{"model": "image classifier", "train_examples": 90422, "horizontal_flip": true, "num_classes": 9, "norm": "groupnorm", "activation": "leaky_relu", "weight_standardization": false, "stem": "single", "loss": "cross_entropy", "lr": 0.003, "batch_size": 192, "epochs": 84.9, "weight_decay": 0.09}
Rows from block 5 of a small image classifier, named by matrix and row number. Rows with one number belong to one channel. Each number is 128 + 32 x the weight over its row's rms, rounded and kept within 0 to 255. All counts start at 0. Numbers have three digits each.
After each channel's rows are labels from the 100 images, of 14976, where the channel reaches its highest value: "strongest on" is what is common among them. Only what is clearly more common there than usual is listed. The data: stained colorectal tissue patches (NCT-CRC-HE-100K). In brackets: how many of the 100.
# convs0: first 3x3 conv (model.blocks.5.convs.0.weight, 192x192x3x3, each kernel summed), inputs 64-127
# convs1: second 3x3 conv (model.blocks.5.convs.1.weight, 192x192x3x3, transposed, each kernel summed), outputs 64-127

convs0.160:125116116077128114157128093144149126106137106090133102114106138089111104104111154113126055092075125111108139095111116124108121147103075109094094186128139093151106097207169126118090074065058075
convs1.160:125151103126147083157133135131105107129157109089115160057166132140119124132140142105124139138123154133126151179161155099103131129115099137130120133104108162129138189129111189114125143114161120
strongest on: tissue: debris (52)

convs0.92:108125060136076103177132138138144107049171096123147106128146102101157112154148108104077110153138101123099116086081120115106090119130054101077090105119116130075122068172151128129109130112025094
convs1.92:187120186131110039100150128071164114130147102123127140140113149132043082058137099109152106105120150090182149133119148137189173147138160149149162121094165158133131122130119145114134133149147175
strongest on: tissue: mucus (41)

convs0.125:170196220167137142153137093143114099110149139067149086160146115135107142024106078130167128150094148127108135117092137130152163150127192172154071116043107160086145127082199103109103133124104173
convs1.125:160118131103093102117124086091056111180142079160144153120104126109057108094078166106108117102162097166093091134138128124112101204095111162121199179158126165118155132154138092082181071125141104
strongest on: tissue: mucus (27)

convs0.147:106100096106120128103094106136121141136153113129121130176104118121108099103139104129115085141014153084124137105067075085095097117081137123091094147116078081119072121156146132127087130052115108
convs1.147:127156154156152140156138130155092149151105128114130188067177107111183178163103154097164144120163166124152160081126184150134166121103114133169138079080146117140156113162101157179152135143147127
strongest on: tissue: smooth muscle (42)

convs0.56:161192094151101149136111120141178169118147100039111139093110098153152131127135165155038113156071117139115110096157127151070121108108111050077076146159102124077105110193186076131073155125098067
convs1.56:139106166130068067116158090083108114188109095110097154141110135143109113071150096139119094054109187100210151169079158167183198088180113168132144109092164111159112179154116144115138130150177153
strongest on: tissue: smooth muscle (42)

convs0.86:093100129111106116208123082088140127127129090090119168098091076110054148135160135123099061145126112140119111100155158164108181105088120114139073091053064116094143091093171113172075097127146102
convs1.86:153167186189103106087144091133171158124135140100136099122117150146102158091155136171141089105140144137088122095111123093148150141160138092177155115132171122163108184116148144128157106135128150
strongest on: tissue: smooth muscle (36)

convs0.154:154138121194088133176134118116129057092139158194104165123180145140115134108071117110103103126101116139122112144067115116082100137103093092087157113135108132166092121120112100120122056160107101
convs1.154:155135101114169111112116135164124122123150128038106174142115090092117135139093213124072167100095175139145127120146144135099114162109113105122156157114121133116149172156076156139128119146097151
strongest on: tissue: debris (57)

convs0.141:157164189140117139150166122158130139120154129102150105163157127146161125042144087139155100143094126129144198100136132126107103132097193147175115109090120151140133112102208156132115156043101205
convs1.141:132149129139091112134107170121031129134160061155120192153147067151139133062093147116096074153130156108140092129162142142139118108111111135105142121143117131171133140169148137038153110133186080
strongest on: tissue: mucus (34)

convs0.170:119131121185132137207133164112123104111126144129126159149127164159083113109049101127123075138135133128139136138070123121082074113116082113081116132152110118145093103143120102133131059132112097
convs1.170:191158096129153124130108085144113126097164160077109157105175087095113150150109167119103173104091171115130154091124175132127082122126151095095119092168139126152119159146082161152137143152116148
strongest on: tissue: debris (52)

convs0.150:118133152134134137161075113133123127090142108157121116193094105134142128105148119150114107137048169045108126122097066068108115109120143122066102124117033107146056130078158114079052092082125099
convs1.150:096127091117102106082181122167132107169103117077138133096179117130184136127139105084139112135134118176153101116106164139093130126076094145173107115071148139090195089136125114169123140136134085
strongest on: tissue: tumour epithelium (39)

convs0.16:144102114131071116112101159131124150151105116180130105179086117144122169215035149112157130105129104114107129053119069093119093072113088114124123085140130063094144089138170116046161162071086082
convs1.16:151068118108159107151091113192075157114113139090112120092095027112169104154141106108123215140118155102118115084139116097098114130146143141084174150092146161115107127114123119087106167083124099
strongest on: tissue: adipose tissue (49)

convs0.80:099112072107062064146142111114119141085110064121118151117116073093098135109142109103058134121145157128132134095182087173156152083137162091131161091147122134153087011157090140130117077087152152
convs1.80:146133180127132127140144164161197163127137131155146187182092165101121127070106148166159136149158126147090131067119168153153198131132174111160177142155152135133150133126093149167146087177123148
strongest on: tissue: tumour epithelium (48)

convs0.26:102077107090073092098147165093136147144107119169130158185081130115130122205064143098158124102132115110133135055112095137166112119114098126131091070143136092107142091130173134057167161096121083
convs1.26:173076170104159148139087106197103141092105129086108110096069064107178094169153097122111226143109151116141137088116108096130136128154140140113151126111149154117124118112153136095126141144123119
strongest on: tissue: adipose tissue (29)

convs0.84:137162073150081124131121117137125130105102080136127090137121080109168111156087111132091115148081073118093072055065123065088051073108074111098131127101112089034130074155091146166094152099017082
convs1.84:139080156128111058110115105075102162149140115143094167153128139127085112080087065099142126085167155126177145104093161153181174107119144141162143115093153133158152089157096103125134154118143158
strongest on: tissue: tumour epithelium (59)

convs0.50:069104085092052094149140085123103157104169096158100143133087104096085124154105081096057085086093126124139177103126099121149141111090142102137096159100099159140159061140116123135107059101098167
convs1.50:165176220148125097142190130129153175133162164146144204135119124109095133082115102169174111133155138117149175108116124117162142123139161114116179151137147140117144142142092140140125144102138149
strongest on: tissue: adipose tissue (36)

convs0.78:105121152104141195194089121154162152146161152052131204102095131133139142129156182135093119129106089115116111119153119175113148097085123083142025127102082133160114139135175133122075108122109100
convs1.78:143135174169042065092169092077155110155093100108135095129125137144103155058164105146140114090095168148142122130111151086120149118181139120127135144133149128130141146103130123128130130147147123
strongest on: tissue: smooth muscle (37)

convs0.12:133110115078139126139086114104144093076093163139121089163122084073127134090084079131144090158098076101119134114108111105095082103086080092093099113078107034098064084113108123129104104097093094
convs1.12:158103134124055089205186098081075140145129155172121142142126084092146132191101116087128107053104172166115157130122146140126120156117128095188113127075173149168142119126146095195147141099137128
strongest on: tissue: tumour epithelium (75)

convs0.36:087092137149140093060099108135121124152108140159128236195094093147104148130063105088157129108109078096093159130095113108124111117111114106116116066139138125129109068109189141064153125093089095
convs1.36:144112130130124075187145128106086125140105145116133126124115092138154097201140098111106212113145161111138112177159100087073134134102130136097143187106153185150129132121112100130094148082183075
strongest on: tissue: debris (42)

convs0.76:123109066144115143207121100189167099088196151127112103170128148128147086193125135109069164107140086135109115134084123129123103121106058131104082131105143143078133112134164118091126152086047142
convs1.76:141113209117119016103162124028145078144119098128128125144135157136075071043136076113140081091114166108164131164093150104130162143118139141150120101120142137128134127125101132166121122175159154
strongest on: tissue: mucus (90)

convs0.49:141119106117050097142139060139105137100088110108104076144139092138128136122160130132101125104130160078126053144131064146147160148147148102094151161132099126147131104145126082075124129142157089
convs1.49:112117120094130165185133146216182132111165187161124110145094174066154148178075179125135114147105062143069140087145140104069097099080075120086086146155117104138151133095104113144114125120090145
strongest on: tissue: debris (89)

convs0.30:140152109154104157124159135120143096123158152110076136145151137135137106051067161152135177155128133124173147100180157215158154131174147095112111059101131201149153129127173110086127183137162068
convs1.30:117059181065100176119138070107154095110106124073108107127070045091191088124087106089097207135061144140097116092148096145091124141147126143098120128097123125093111168099101133141128126091098140
strongest on: tissue: debris (80)

convs0.158:070103116135119116118069144137130114126163195129122100098169144065123131091011128122112062112098105092141112156143114128087156163116085113096206166140143122155126100118108119117087096105082119
convs1.158:111117159133105056129116209140054084108143116087111152096144115136104156162143159139089137142120175107146157153155174169122156138126112130115185101080111158148134127145093177126131148123190162
strongest on: tissue: debris (33)

convs0.6:117096154127095108045136154128111102155146112154158132150066111161091153194096101112140123093136102118104129079127105123146143082065097124136098069132121096128146091070195127113132166127103079
convs1.6:163108096089158129125067117216133131125146165086122085140083097153151133181129113176137219126119103105101114134187113102132156132120111146120175123135155132114145102132115102090096169118151118
strongest on: tissue: debris (34); tissue: adipose tissue (26)

convs0.47:077072184122120075067117104078085091128115144160083189179137098107142131094100044062136153113111143104132167107103118141183128108141122112136153052122146140133103060129156122050168134224115123
convs1.47:126144086120105134191122159142152087137137145102166074115082112109176108163110118136073212102105111079103132157149128098086122213086117165106126134103159154110147103129142112114106127122135117
strongest on: tissue: debris (54)

convs0.98:061166168128132138189126118146102130101148135090158062150098135114124115093103059118159183096089141130120163175107128113130182149114194161140131148068110157095128144100173117137113082132155193
convs1.98:143088119104090104176120111135082158158128110190112147183126119109088074144093096109115137132177119125136133166107111143092149174124130126159175170196118159144125129193139109109183056118142121
strongest on: tissue: mucus (55)

convs0.104:143168190175095122173128111142111124142163106084136095160146089158200171028098114134145119155087146133124127107107130154159184131137150117146076110086094132112106115132187116113141126120125164
convs1.104:108059132105120110138149132152085151129145098177136137113086143102104094105083134103154092141215085181100084108132116130119131153100108169125138171142116126154146123138080107077236109165100103
strongest on: tissue: mucus (27)

convs0.117:130159175180095104175127091156110124144151099098148077173148103139189149018090094120144121131099158133117137106119116133119154122128161119155082122087101154119115109118210106117127143103144182
convs1.117:120080135118089104133125146148077168140151092171132169131084120116091094093088109120142107153188126151108098113103130135109119144103088166130155156150121131154141125173089116075213092120153104
strongest on: tissue: lymphocytes (56)

convs0.178:071147112187110102166147184150132113115133156174124136195142164177117095102070084147126134148138118152133113154093113120093114154128085115100178120154172154156139096115066114106133057142117116
convs1.178:186121107145151140165099127103137096066139173074089100121123085126140121139100127151065155136109166114096154114095148151158142127146100105123139113187086135148100154144091096148151111161108127
strongest on: tissue: debris (50)

convs0.15:116118161148135136087140179090141095159124118130133151200064130194153173188073098125131144096116125127133165112158093162170191083125120109116089085129154110120122061126155125107151169125148076
convs1.15:150107068134139115185080106168131108120115144094124099125100101158159108179154069128133214102111085087090124132143126084099143127109114140079151102109139115099121126105119060104104138142117093
strongest on: tissue: debris (31); tissue: adipose tissue (28)

convs0.11:092042172135104107050129133164093150113117110160117175143182088169129177121092133092154130129125111150084158104112108111099083128121111090162087069146135119120090095173204146119146138150098101
convs1.11:135073135100133104152124118173104100101119138109136071124140079137155145147120157129099200144109167101122056164168072111094111191151159141105150185093152177140141169136126129085088146139162071
strongest on: tissue: adipose tissue (37); tissue: debris (31)