From a checkpoint of a small image classifier: 32-pixel images, widths [96, 192, 384].
Rows from block 4 of a small image classifier, named by matrix and row number. Rows with one number belong to one channel. Each number is 128 + 32 x the weight over its row's rms, rounded and kept within 0 to 255. All counts start at 0. Numbers have three digits each.
Before each channel's rows are labels from the 100 images, of 14976, where the channel reaches its highest value: "colour at peak" is the nearest of a few named colours to the mean colour under the peak. Only what is clearly more common there than usual is listed. The data: stained colorectal tissue patches (NCT-CRC-HE-100K). In brackets: how many of the 100, against the usual share in percent.
# convs0: first 3x3 conv (model.blocks.4.convs.0.weight, 192x192x3x3, each kernel summed), inputs 96-191
# convs1: second 3x3 conv (model.blocks.4.convs.1.weight, 192x192x3x3, transposed, each kernel summed), outputs 96-191

colour at peak: grey (46 vs 20.3)
convs0.177:095134152099126087161136086127128089086106078115131129119124105119100073160127091121141127129081118128114132129089164095163112117092120144103117141117113119064096122126086094134091168093089123138110096181119092128169126071125133096133115130102142114141134151067135130078176140155091133141
convs1.177:149147113172128177116137121125158120121113142096148062108106129101176112090129128147085103143144100092150144095106124123085152148063162085155087133217121115209096142162120145151108064138090132149122097093120162087127153168134109110073138133115149093202162152134167152121126239167054093127

colour at peak: pink (90 vs 38.2)
convs0.43:141100095174137206116061123136128092114169069114119142147107141189076161123153123145096097132116145099164163138111135141129075128097087144098138086184171081157144154127177119185089105089110152170147090146174124108145087130147119140137172147161153135145133119091139139116115143151106115073
convs1.43:150121138157102109138149131144193119163191151090081148193130096049136126101124115160101089113147081132078080102128136051079085088146146163127148171122091142152103126116088115182129108097151149170115080070118079109143095061121098091094162108122124153153211174131086117135147138093111077071

colour at peak: brown (45 vs 11.8)
convs0.138:101119095092136139115087116113152109105136143094100098136157108108080127134107130137182072039102119127120084095111127110135082164103086108045120157091125135087069099167123159056131067134158111133155054101120167121110129134119123147114185140120084183139104160136112096090117128134200111189
convs1.138:175082173164150160134140141127091148181137164159147151137151095200100120082145148134169110186137104160143112120207168106179189130134178177132139104105133139133111109117141115135141052145195172138150141171136132135108132153193070100046113097075161069137172163131066103116107106164171089126

colour at peak: white (57 vs 26.5)
convs0.86:154102136128129090146129174192136163142112175153119139091114103116132130188118151121088139138091112140122112122086114159139175132133116078183099104144112153115084135104121137195035224085111111120107069191079110137208053127166124092155086127095150144081149137098155100064179121092128128129
convs1.86:119114146147169091150136135144143118127147063108145112134106093139188101116117085100128115150114140132091101125091113132141119087139112107081100165185155152129083128092104156144128110121102078084151113148143151199110094210102113109171168125121140141064117116179118100124114150097146163112

colour at peak: brown (32 vs 11.8)
convs0.70:079103100158081069159099084043106037106092155045094137111116175156142082151067155118182061080108163140067094147086110128128118098124120146111051101119152142094122116089129158099114154138146143095151118150119135085061103083097115161130101092092101187091101142121106136144150090137118146128
convs1.70:147159138114160124159154125123147134118153152094208118135122109169162126125171194158150142134142124138178149147208098136199190129118167112115135130125160155107117102125176185109244129148104154125178140145173127203090122101207056109146114146131118132136192178121098103219125100170087097119

colour at peak: pink (72 vs 38.2)
convs0.119:133111102053118118111117118099118124147115113103103067133152113108041122148143109106151094076101131129093110116151153136067077160098076110134117135094097115138104133143157118046143050163124065101091064060129145115104125123062084137103183146103066144139087138128119159060048144123185098178
convs1.119:151127139160154154168124172161109142101131168143149174157126115170144084048139132119151081150158095109120158152148163143086149129119133164152142072075119155159090120118125140087101077123194123153131145187116142121093123179148125107090102098087141102148116129142062066075140159199128050145

colour at peak: brown (56 vs 11.8)
convs0.127:110103073083103125104095138146126099104119106132157108160134132112091088119113075107082121111134137126143167156167125132097114134140101126123111144111163145173116160124068151151153061191176168101140076100145133151144187078118125146121234177187156196207151111167113135113140183130177111165
convs1.127:134145119107128056105111124129155114161124188170119081153138126162136119043108160116149082135131067113148125135129146095105131134112117133138108107105114136179107160104106120132140089118115103144124128138112137137125121143168131106115119061034140104177120153081117135073156146133072125123

colour at peak: grey (43 vs 20.3)
convs0.35:129128137125123102144129099086122133074143112062072147131127091077070111140091156086075098110101158111105138111180127133104111129132092101114147068148138142091122141092157144134109160135069183124087091198120082130103147101109121100135089083129135105106147128128136109149176112169104142139
convs1.35:118148105184080177163097110130145079133172169152106098139103179151120167155145091160164117116200100106120125146170158148138116137138090116132122156110098156124142097151150113107097140142111138129133109127091124135128070178160112183151142163110126130120145142126058122131175162116170140128

colour at peak: grey (43 vs 20.3)
convs0.56:126092068146130090133053085110104132118118102096130189095150100131117105124084148105085137144111077143084134053102050102137109121072122109163129059143139129123123150132134128088093131114107127132083090168075151080140075078132124139132082100139132129110132146124101068104120133112160131111
convs1.56:166134132161107104177151115136104108142169176161163146119118097145120157095127148151101071108187118124121125175122185117091095157140085134167087120106114161120088114059167147115113090115094049092141107142103136145169082192137142103065198119084134144054098125137123169115130110168148121099

colour at peak: grey (46 vs 20.3)
convs0.64:109157132095073097112078139129155122176078173084065077081094156113142126155136146138103105149113076122116096099121039147115089138052111111119142057091124148080145114164127109146167154127143126117075102126097119126081123119091092126139124133152118094096132149125103120115159069104177105117
convs1.64:116124144111120107134134124111118186110109118105135111124142124163092103053127144126085111076139128088106106147164122151106135116128107109111114157191113125126058127099128165118126097132109082082115113182052132124130103191156168063105153122107166127093124104191107126165112107114122137119

colour at peak: grey (41 vs 20.3)
convs0.29:148132111123155100138137118125127120121086133149121166152114102115155128165056110119142125148174080139102113143139163082160145099117162167091157153144116152165120093117146177103136140113113150082139162110152166144091111119100100090127051134104180115179137146136127145131180135177143112170
convs1.29:170094097168141097145115100139159146125085135178128084164155186135124109115117123224110129109153193160159132090125168176149162138139123149124099113162095160166126100130140107130112147131101094115128147143081111133143111186148127100159127084061155164173115092091117142109145128068149103093

colour at peak: pink (89 vs 38.2)
convs0.99:108134150071099094168108150125127096111159111145074091146189102134091072143153119150166119114124206164078142085183103077086102137138125099112143148086168165156151153134095114105134151147124126097119137128167093136116138113093131091144154142220178208128116149182116138124115110150125107119
convs1.99:088144156125085085103104127122113135121110168172080139168096134188122071105101114112169104118141109102097095116126126110065141106127095159186094142158130144166136156144121159085128101122160132172082132158127169114120115106141142147120165116073136113160118172126032087106120139106111123100

colour at peak: white (91 vs 26.5)
convs0.13:146132079144142093159137131109077146150081116084090144118158114115115125149122118090096138128133049129108117130166132120122145112093137129119167093147136141124113083173130154118099114089081129078128115145124102140092117096101119117132087077104183122135125122135151181123147094177093117119
convs1.13:157075103159086179146111105179157131134174119088149060175167166158170132163133103205122131137157171125134117152177164149155134141150123107141132106115135175164093144113096113117155084153091122135142126172075142176142106176120107133125133096133153181142156111112121153123159170145175085182

colour at peak: pink (80 vs 38.2)
convs0.126:117155116098133106133108130135134135141095131139062101134157130072062158143167139136126129109069100112116097135099097129119086157115082078135105173074112102112073146126172132105148116132138077061088084092130106135144135107104151150135156111108081156075104120163154188115092063186056088128
convs1.126:134081123127142180121098145102115124100133164077112129169093100174124118093152121140130133117138090172073161097137114097160183076133122118151118127113178147115127166116091135130201085155172139147095171196140128152077112118185090076102126140150165087118148155197111122108130131140179134120

colour at peak: pink (64 vs 38.2)
convs0.167:068080113138122092160102082088130118082145063093094106059139135145081052105074059060113126101072156121078082118131100099167121089079132106135118134151123133094078161104068119167124160083098138141136129163116075135130118094136166154142177118115114152095152140096156149103160149136162133115
convs1.167:184135158130119174106149118135151110114172164130142116130146181141114176127155168141134124143165123155132125170082133122161115116126147095141091163098157128198101156166159139116108064157149113127109085109189166131158142128192106169068086108137151145110139169154157170093158102170168094196

colour at peak: brown (38 vs 11.8)
convs0.132:111131097090119049132133078097148104118110085092103080123144143088145101138102094103114125076087114093057049147075099109087065116120144131059091173126119159093084099117100063098088094076109065085112118101130116110138130153119133134105198124118085137085099123109157164118091088123153138107
convs1.132:210138183137175134173113163130067131117124148125113107127140112120117135065140152092150099149129078175124148120138102154106167158127180112158134113179120153204143152110098143131203112116152203167093099182113146108095148138119172133121116095112170107163143127176050108136067139176149091122

colour at peak: pink (76 vs 38.2)
convs0.53:161127095174136140161088075065040126073135116122169184156100164082132101099087114153180085079173120144144146146095130133155150149145171164105106148138140161117097142108128102123088147125156105153122157182105121084183123118124100157141095086135126157162159110098138113130136120100143112117
convs1.53:074126130054168123111138142164131154124109140102156153114108119157128083063117127105148132150070079116128105081172100084142143158166174051139184146154127089116118171135106158070152089104111112148139161109176143197162142129161131149122172144109103144121168146087139131164099157093071145123

colour at peak: pink (73 vs 38.2)
convs0.123:153130097083044121162166120148069112158055107111123076138099143113035123211149107108138070085099177121106093133105150160098094098151054064104050148127113088131107086096107068107092133064119123115102054125132097104133095119113170129132167125125115102131111136125151122151118107158099151116
convs1.123:131184148136160140130082166126132145157123150124108137159146130099096101082097151109159068171138073092132173125119053110059123140130125141155171090119162160154153113098174125134109099114125129163093118206110163139084167123125204141155119149185171145142142106134138092103134132172089126146

colour at peak: pink (63 vs 38.2)
convs0.139:172074127089103104123124183094078104156073138140148106116153154110085144194116080130176155136117163150113119128043145119089114117152071075188000156121130107131095149055117063095158129135094111088108085102133101100142105084105116129111160105111097135101121127117097113059124106158089145154
convs1.139:120128158133200151119110137142155127175164170138168171131146116155102128082132130165154193203150099147141132159142153108084155149086107131146129080078137137111132216128151094138140109156069127157127109138085171132081149140141119133107096140132142161088113139143155126122142170152081082147

colour at peak: brown (44 vs 11.8)
convs0.166:073106067149092114137108090127041081061085059066092127122068083102106081117093094099054122040085095068134087066139122137136122149121123117067132125151137178093027210124102070163168152127131086175087170164108106130127131100098113121132142078141171114112097129118129113035127135123082108102
convs1.166:146123154102110117128150135137112119122141150088093113121100160092085137101106158106098147117123091139102112160133175105137096107142106084100097129027156042115076173101143057113186153214104104144101128117146159114165139137138101118104122096154130098064114141204210177089137172134123062123

colour at peak: grey (54 vs 20.3)
convs0.184:059093073115105092126073082090121112061133073116088174113117137144101069136112083101094120079102119090109094046149147077169115096111138149093142114159154116105103152123120117146139145106092128146124155151124061092117121053150160116138150126132154091121143164116153163127141125117138115106
convs1.184:131154186116124148129167125140146065132135146113149128119128136149153159140130121109102114135152092155110126158061103106107148109092159124137061117131168117153106120166124113108174070133107110176146114110089115127123156104190092183086094128099077146135132202141187210138134148154078135080

colour at peak: pink (65 vs 38.2)
convs0.111:125155120085110080116124158140097086153146125116066086148140106075067162084148135159119129149045113108104103138100109093070058141057079103124101155052087137148101160114153108106153146167135090056100076104139135142142133118114106091135185146132126148087099106161161222055116067167110086138
convs1.111:093103120129115148128103109128132140145118164123084169167092119140109072051149138132143087085167062120078131125132112063120127119120127149119096133090165168158141176122108156146177093142173146155110144211119148111112071137185119105115088122140176095107141125202137127089168128115150072113

colour at peak: grey (44 vs 20.3)
convs0.122:112093082134121107119124055026070091115082084117150127118132130120103101138104107083130131081100125115095068084073097125139083109117097127049105111162127120138107150070119082114139129101117102076073154100150103060103139106109136138137124068132110127115109114109116106073102117108154138099
convs1.122:171157163109187115181144169158122116134131151156148152150175095154134130092123206121159110176150091172135162165112143114086152211111180132206130086094133158189135172113156122110160115117070128127150121178110158141112131113155193140138092135132158192102141109142151184130130179203146101061

colour at peak: brown (33 vs 11.8)
convs0.162:096047103163134141105133075098102093068132058096116147138148111108125077144094067075112128052100123112091124100114149123124154159117128148072105138146124191102101179122042054116119154096159084138106142136129120117127148165120104146113161134114140150155087162125162110017121135096174123144
convs1.162:117104120132166154142110090124112135108118133131086127095103131117115100086144160080116119139134086142110161100124172131143110149138173057141133120101106062155116188127166071125102086171097090149123107154183185096132167192073142183064163106123142089151123158175184143110121185145104084131

colour at peak: brown (29 vs 11.8)
convs0.152:109087127116121118157113103121143110119157069102104059058126139148112099130105065066115098148090130138088129115148125091165129103112138085123131082157137075129138171149043144181142154106108188126129094149135146163103144095127196136145149134155098161125153127134143124162176171163187156103
convs1.152:128146153156155173092168116129152087141135142154152099140150164105077194084154138125127106149189075106135117126060124122114123144117093120104062160136076109146088124189120097084088026082115105140097102096168155086138088152144105176066095088050102074159096171104116168070129072183085126169

colour at peak: brown (33 vs 11.8)
convs0.183:095107100144110106165099098100116125086092117122089157084144123145111092066079140086118100091084150142079151081149116090138093115037146111120107114140136115065125130056046100114124134110071156120120119187047148134092123189150149165140092111147068147056145144101102051118115130130116139142
convs1.183:157140128123107151121124098080097111156140097151135151128144155118089155097122123132131088132154140163074118160138107110098059112108132107107077160069116132109145092099155146081122039134129094139140130155123128132177127087185107124017106108117160110079097132172120143068117036150177074155

colour at peak: white (61 vs 26.5)
convs0.52:096175150087100143134118129139169087166116168090070056102125135094162137161141142143124109118126088141108076141126067143103099123097120114127133072071109129096144097155148088112193143139147111146063090100123124134065151139063095127132108152157100090078120163128095133127150054100194100099
convs1.52:120119135130138141152124132127119184097099093118132093126139115179063088061112150108109133093145114066111129147157120160074117113108078108116122172202127139154097136125152160099105095129094109112120112170084125128146147171173190089115117121115166142117129119164090133135113134130068147084

colour at peak: grey (51 vs 20.3)
convs0.179:119134057153080143153106090125062106117076146087148184152143131117096095193095148117096120074136110106128147140104134102144163124136131129167100121139125128110120118155141082139101151168151110132105123147121066094095137099120122125132082082134091086169105130104128103138148132101151119138
convs1.179:096152123158119139174107092135117099056107141089161143128089121180175114084117128149106118125100083112135170083177103112173173167116182113171144116222124120140145127126182109120097087108107122167168109168149119150116156141127136146082202150136082109159149143059137119198128244100091104131

colour at peak: brown (41 vs 11.8); red (32 vs 0.6)
convs0.16:126114090140098183147109096112152117120139085092089115086144132154098151122121089151153103114117173120094106098110109093142058125108098068141098159121149104101095138051082117168109168115056127087099179151070084125140083104141145073136164121116120132089135128140117108112136105147113144165
convs1.16:115166103128084067165128154146083162179125201121115113143094115105117058121144175156038122095174058104186126163094096114083163140134094136160091142131109158109093110132126115106092156134141089172124124128177161112108107161118109074101040120121121118118099135118072084111123112098097136109

colour at peak: grey (42 vs 20.3)
convs0.164:166093083175166126135081174173066162075182093132113140119131131118092121169124073146099177172098125115089147108160161115172128097137122135189123103147100098122099121103146089194095128130071099111119094161118083094112121145110147097124148059105129118147114134128099071090126181126091146135
convs1.164:096139081181154124138101129130146082086145123140131144108148097098142164105111138149088143141222086085103150129108183109071112142144102124129064106153148124169139138145148144158130175134106104167096131110159113149156137133107127153171193130154169115064112121132127159083113189173144054118

colour at peak: white (90 vs 26.5)
convs0.67:142141145117087113127095167114125089127103167087055075073126143074141126164123145156199066141131090167139093118112113121097094158120133102121105057076121139146122077164109122139154149166178104126087112111131154124087148110089053146127104085137164121123105139155132126135139060087177079087
convs1.67:085157195107159121178173170139154119105093128105155099118124103148083149124121145153099133102196163120144131129206182137166178098147165097140092160137127115116066135116154142105170153162063159096159117182121098115118115159132153068163104151138168103140155088167134108167107139143040063104

colour at peak: grey (43 vs 20.3); brown (33 vs 11.8)
convs0.134:123049102131094115107098124093094109104095071122139175074129150139115045140103094075127117079128133112121108123095155129118150085139108147104112106121147155044067078103077065122113133074114091128153094154111059087122072065142152119127100082105115136100120142085163171047129082102132117068
convs1.134:139172201077170122116169156187116130150112164085163136071115149138128134152128137093188147145082129147137123176100093120089158142135134093142101122120160106159082138157160135130103030159148117140177098064104138156138141146169051165039094143181105180142144164149137147156108094141165108074

colour at peak: pink (66 vs 38.2)
convs0.108:148166128076141086095125185166124157109131140124093076132135130047072161126166123177107092134067131134163129108091128121107075152083117090118093183094111145134126157116132132116143118163160058042126077096144127100167160151122081135135205172132145143126106100157179176083075112172162057096
convs1.108:104068170136150173116107169128117071114134159066099134143115112097097094043125119108140077163162063118121165107133104053184130114117177145145129105106136157142143149127063170169188091116171120131086155220119112139116105119157104073116139086104155055144149112170141122111135119155150058105

colour at peak: brown (61 vs 11.8)
convs0.144:092105075140100099180087100077110101082112118082095118079098132155085078082091151106100067077091139106113158081154099108133110122041120103138107099125116120071068158092043139119137122121056136141159100183058119120093114164163146169137113116122070157109147141078103057088112149114131130144
convs1.144:154143146105119159092143129123094139181159111144132153122159165122113163093133128126140104141130156173088104166144116124100020122112144108107119150081111109140112077099165150083126035135154086116120139127104148120176137070180082121045121075122136112097108130184110134092104041172174076158

colour at peak: brown (30 vs 11.8)
convs0.142:157111117119088125119126117127110158181128126136107135146180144132054211148165101156099081132093146168113129137117117134081116204130074094146071134066107080103125086079138183075148085163123098119125048118142139126158152111105102080110212167134110115129112125145120181106083107136180126140
convs1.142:134137077126157151131144117160174124157152181159166207158122088180116149078137113137128125128166067150147126095131090079141105102144095165122100120130150147131129141083138140172170107148160152168095102180112113152112102122192054118096220089142150114102129172168099140138124076117134137156

colour at peak: pink (71 vs 38.2)
convs0.60:102093118134153098169074096094104124066123122127124167122135095117119083129145150059119138092081087148085111107096110085151121108165117095186121144149128129153069135094139162169070154124164133068122138167045117135161083103173156118142069104104124140108153122140163135134164128151186149195
convs1.60:136135132157135113175132118156134084111174128150172125147092098125210134151134146154119065132123116151119147120103129132135156131167137134161065126097175166086149128091156117120167081152108085093207100144169203174130124190142071170070169123162134178070131178129191161118123126122128147082

colour at peak: grey (51 vs 20.3); brown (28 vs 11.8)
convs0.104:126059087140104158129095075054082118084082062103126162067138120116104022137072105054084115074134139111114110112093158135131133084145104151093108148113110156056065120111035110119130143085121110121135101164108078090146065081117137109130102106098126141114136132081134150112159074101116125090
convs1.104:144165167048124149088143158152110159141100148102120082080120156115126127147148158090176155144082176173187131148119117154146077166133150081139143137143155085167109166109150165108106081176166128136158141102119187158144173117130058157118111170165133187145133119148110122183102125144117092125

colour at peak: brown (37 vs 11.8)
convs0.160:117097117099094107150102104109099117103135069111094094060127115111078098117086080089075122119080087144096095057144120077145104102106111078117148110118116100119107152139113130137143153094119129150063118148114117126125130058068170095142125118108116076117149114112138141147159146163156140098
convs1.160:131131147149101148094150118126148061125140140098131063136121169136080174147117121158066104117162112078131102151058111103087104120145106124095060166125161134183079147166175152118157067134128105120105094138165134108163092100219106149090100102102111144128138135155163209098135081184091140158

colour at peak: pink (68 vs 38.2)
convs0.105:119140087074088092132122106131101120144069113115134074132088155115058135194126115116163077073117175105111100158110153135074127088126044100135056169120101107117100073128092076080086107085140083103112030119140092118146102125116147111104228157124096127123089144109136133142077130126116134128
convs1.105:148169176147178135130091157126113152143117155138080180149150107100089080080115156097178062187133063127121160090128078112058140127128142143143168076113142175154159109083174141149115115110146105179099116205114141114077164172127164140123127125168149120166128142133111066106109098167075127132

colour at peak: grey (41 vs 20.3)
convs0.1:144128113131121063130138133113149163126089151089083144117119114126131138146090165104139107114178084146148158115194148090129132122102133128121176113138149154159127072158133174100133125135092158120117134140182148129080108092122097076124083096150223150177140151166137139127159141158152115081
convs1.1:138116079176129136146059082135133137128135162144143116166116144122101083138143105212126081131165196149147125102179144140154154117134122133119090131136085158130128081137089117131133130138090134134081125142079156163145075178146119111175168100095112114148165098114116158140121123067137039094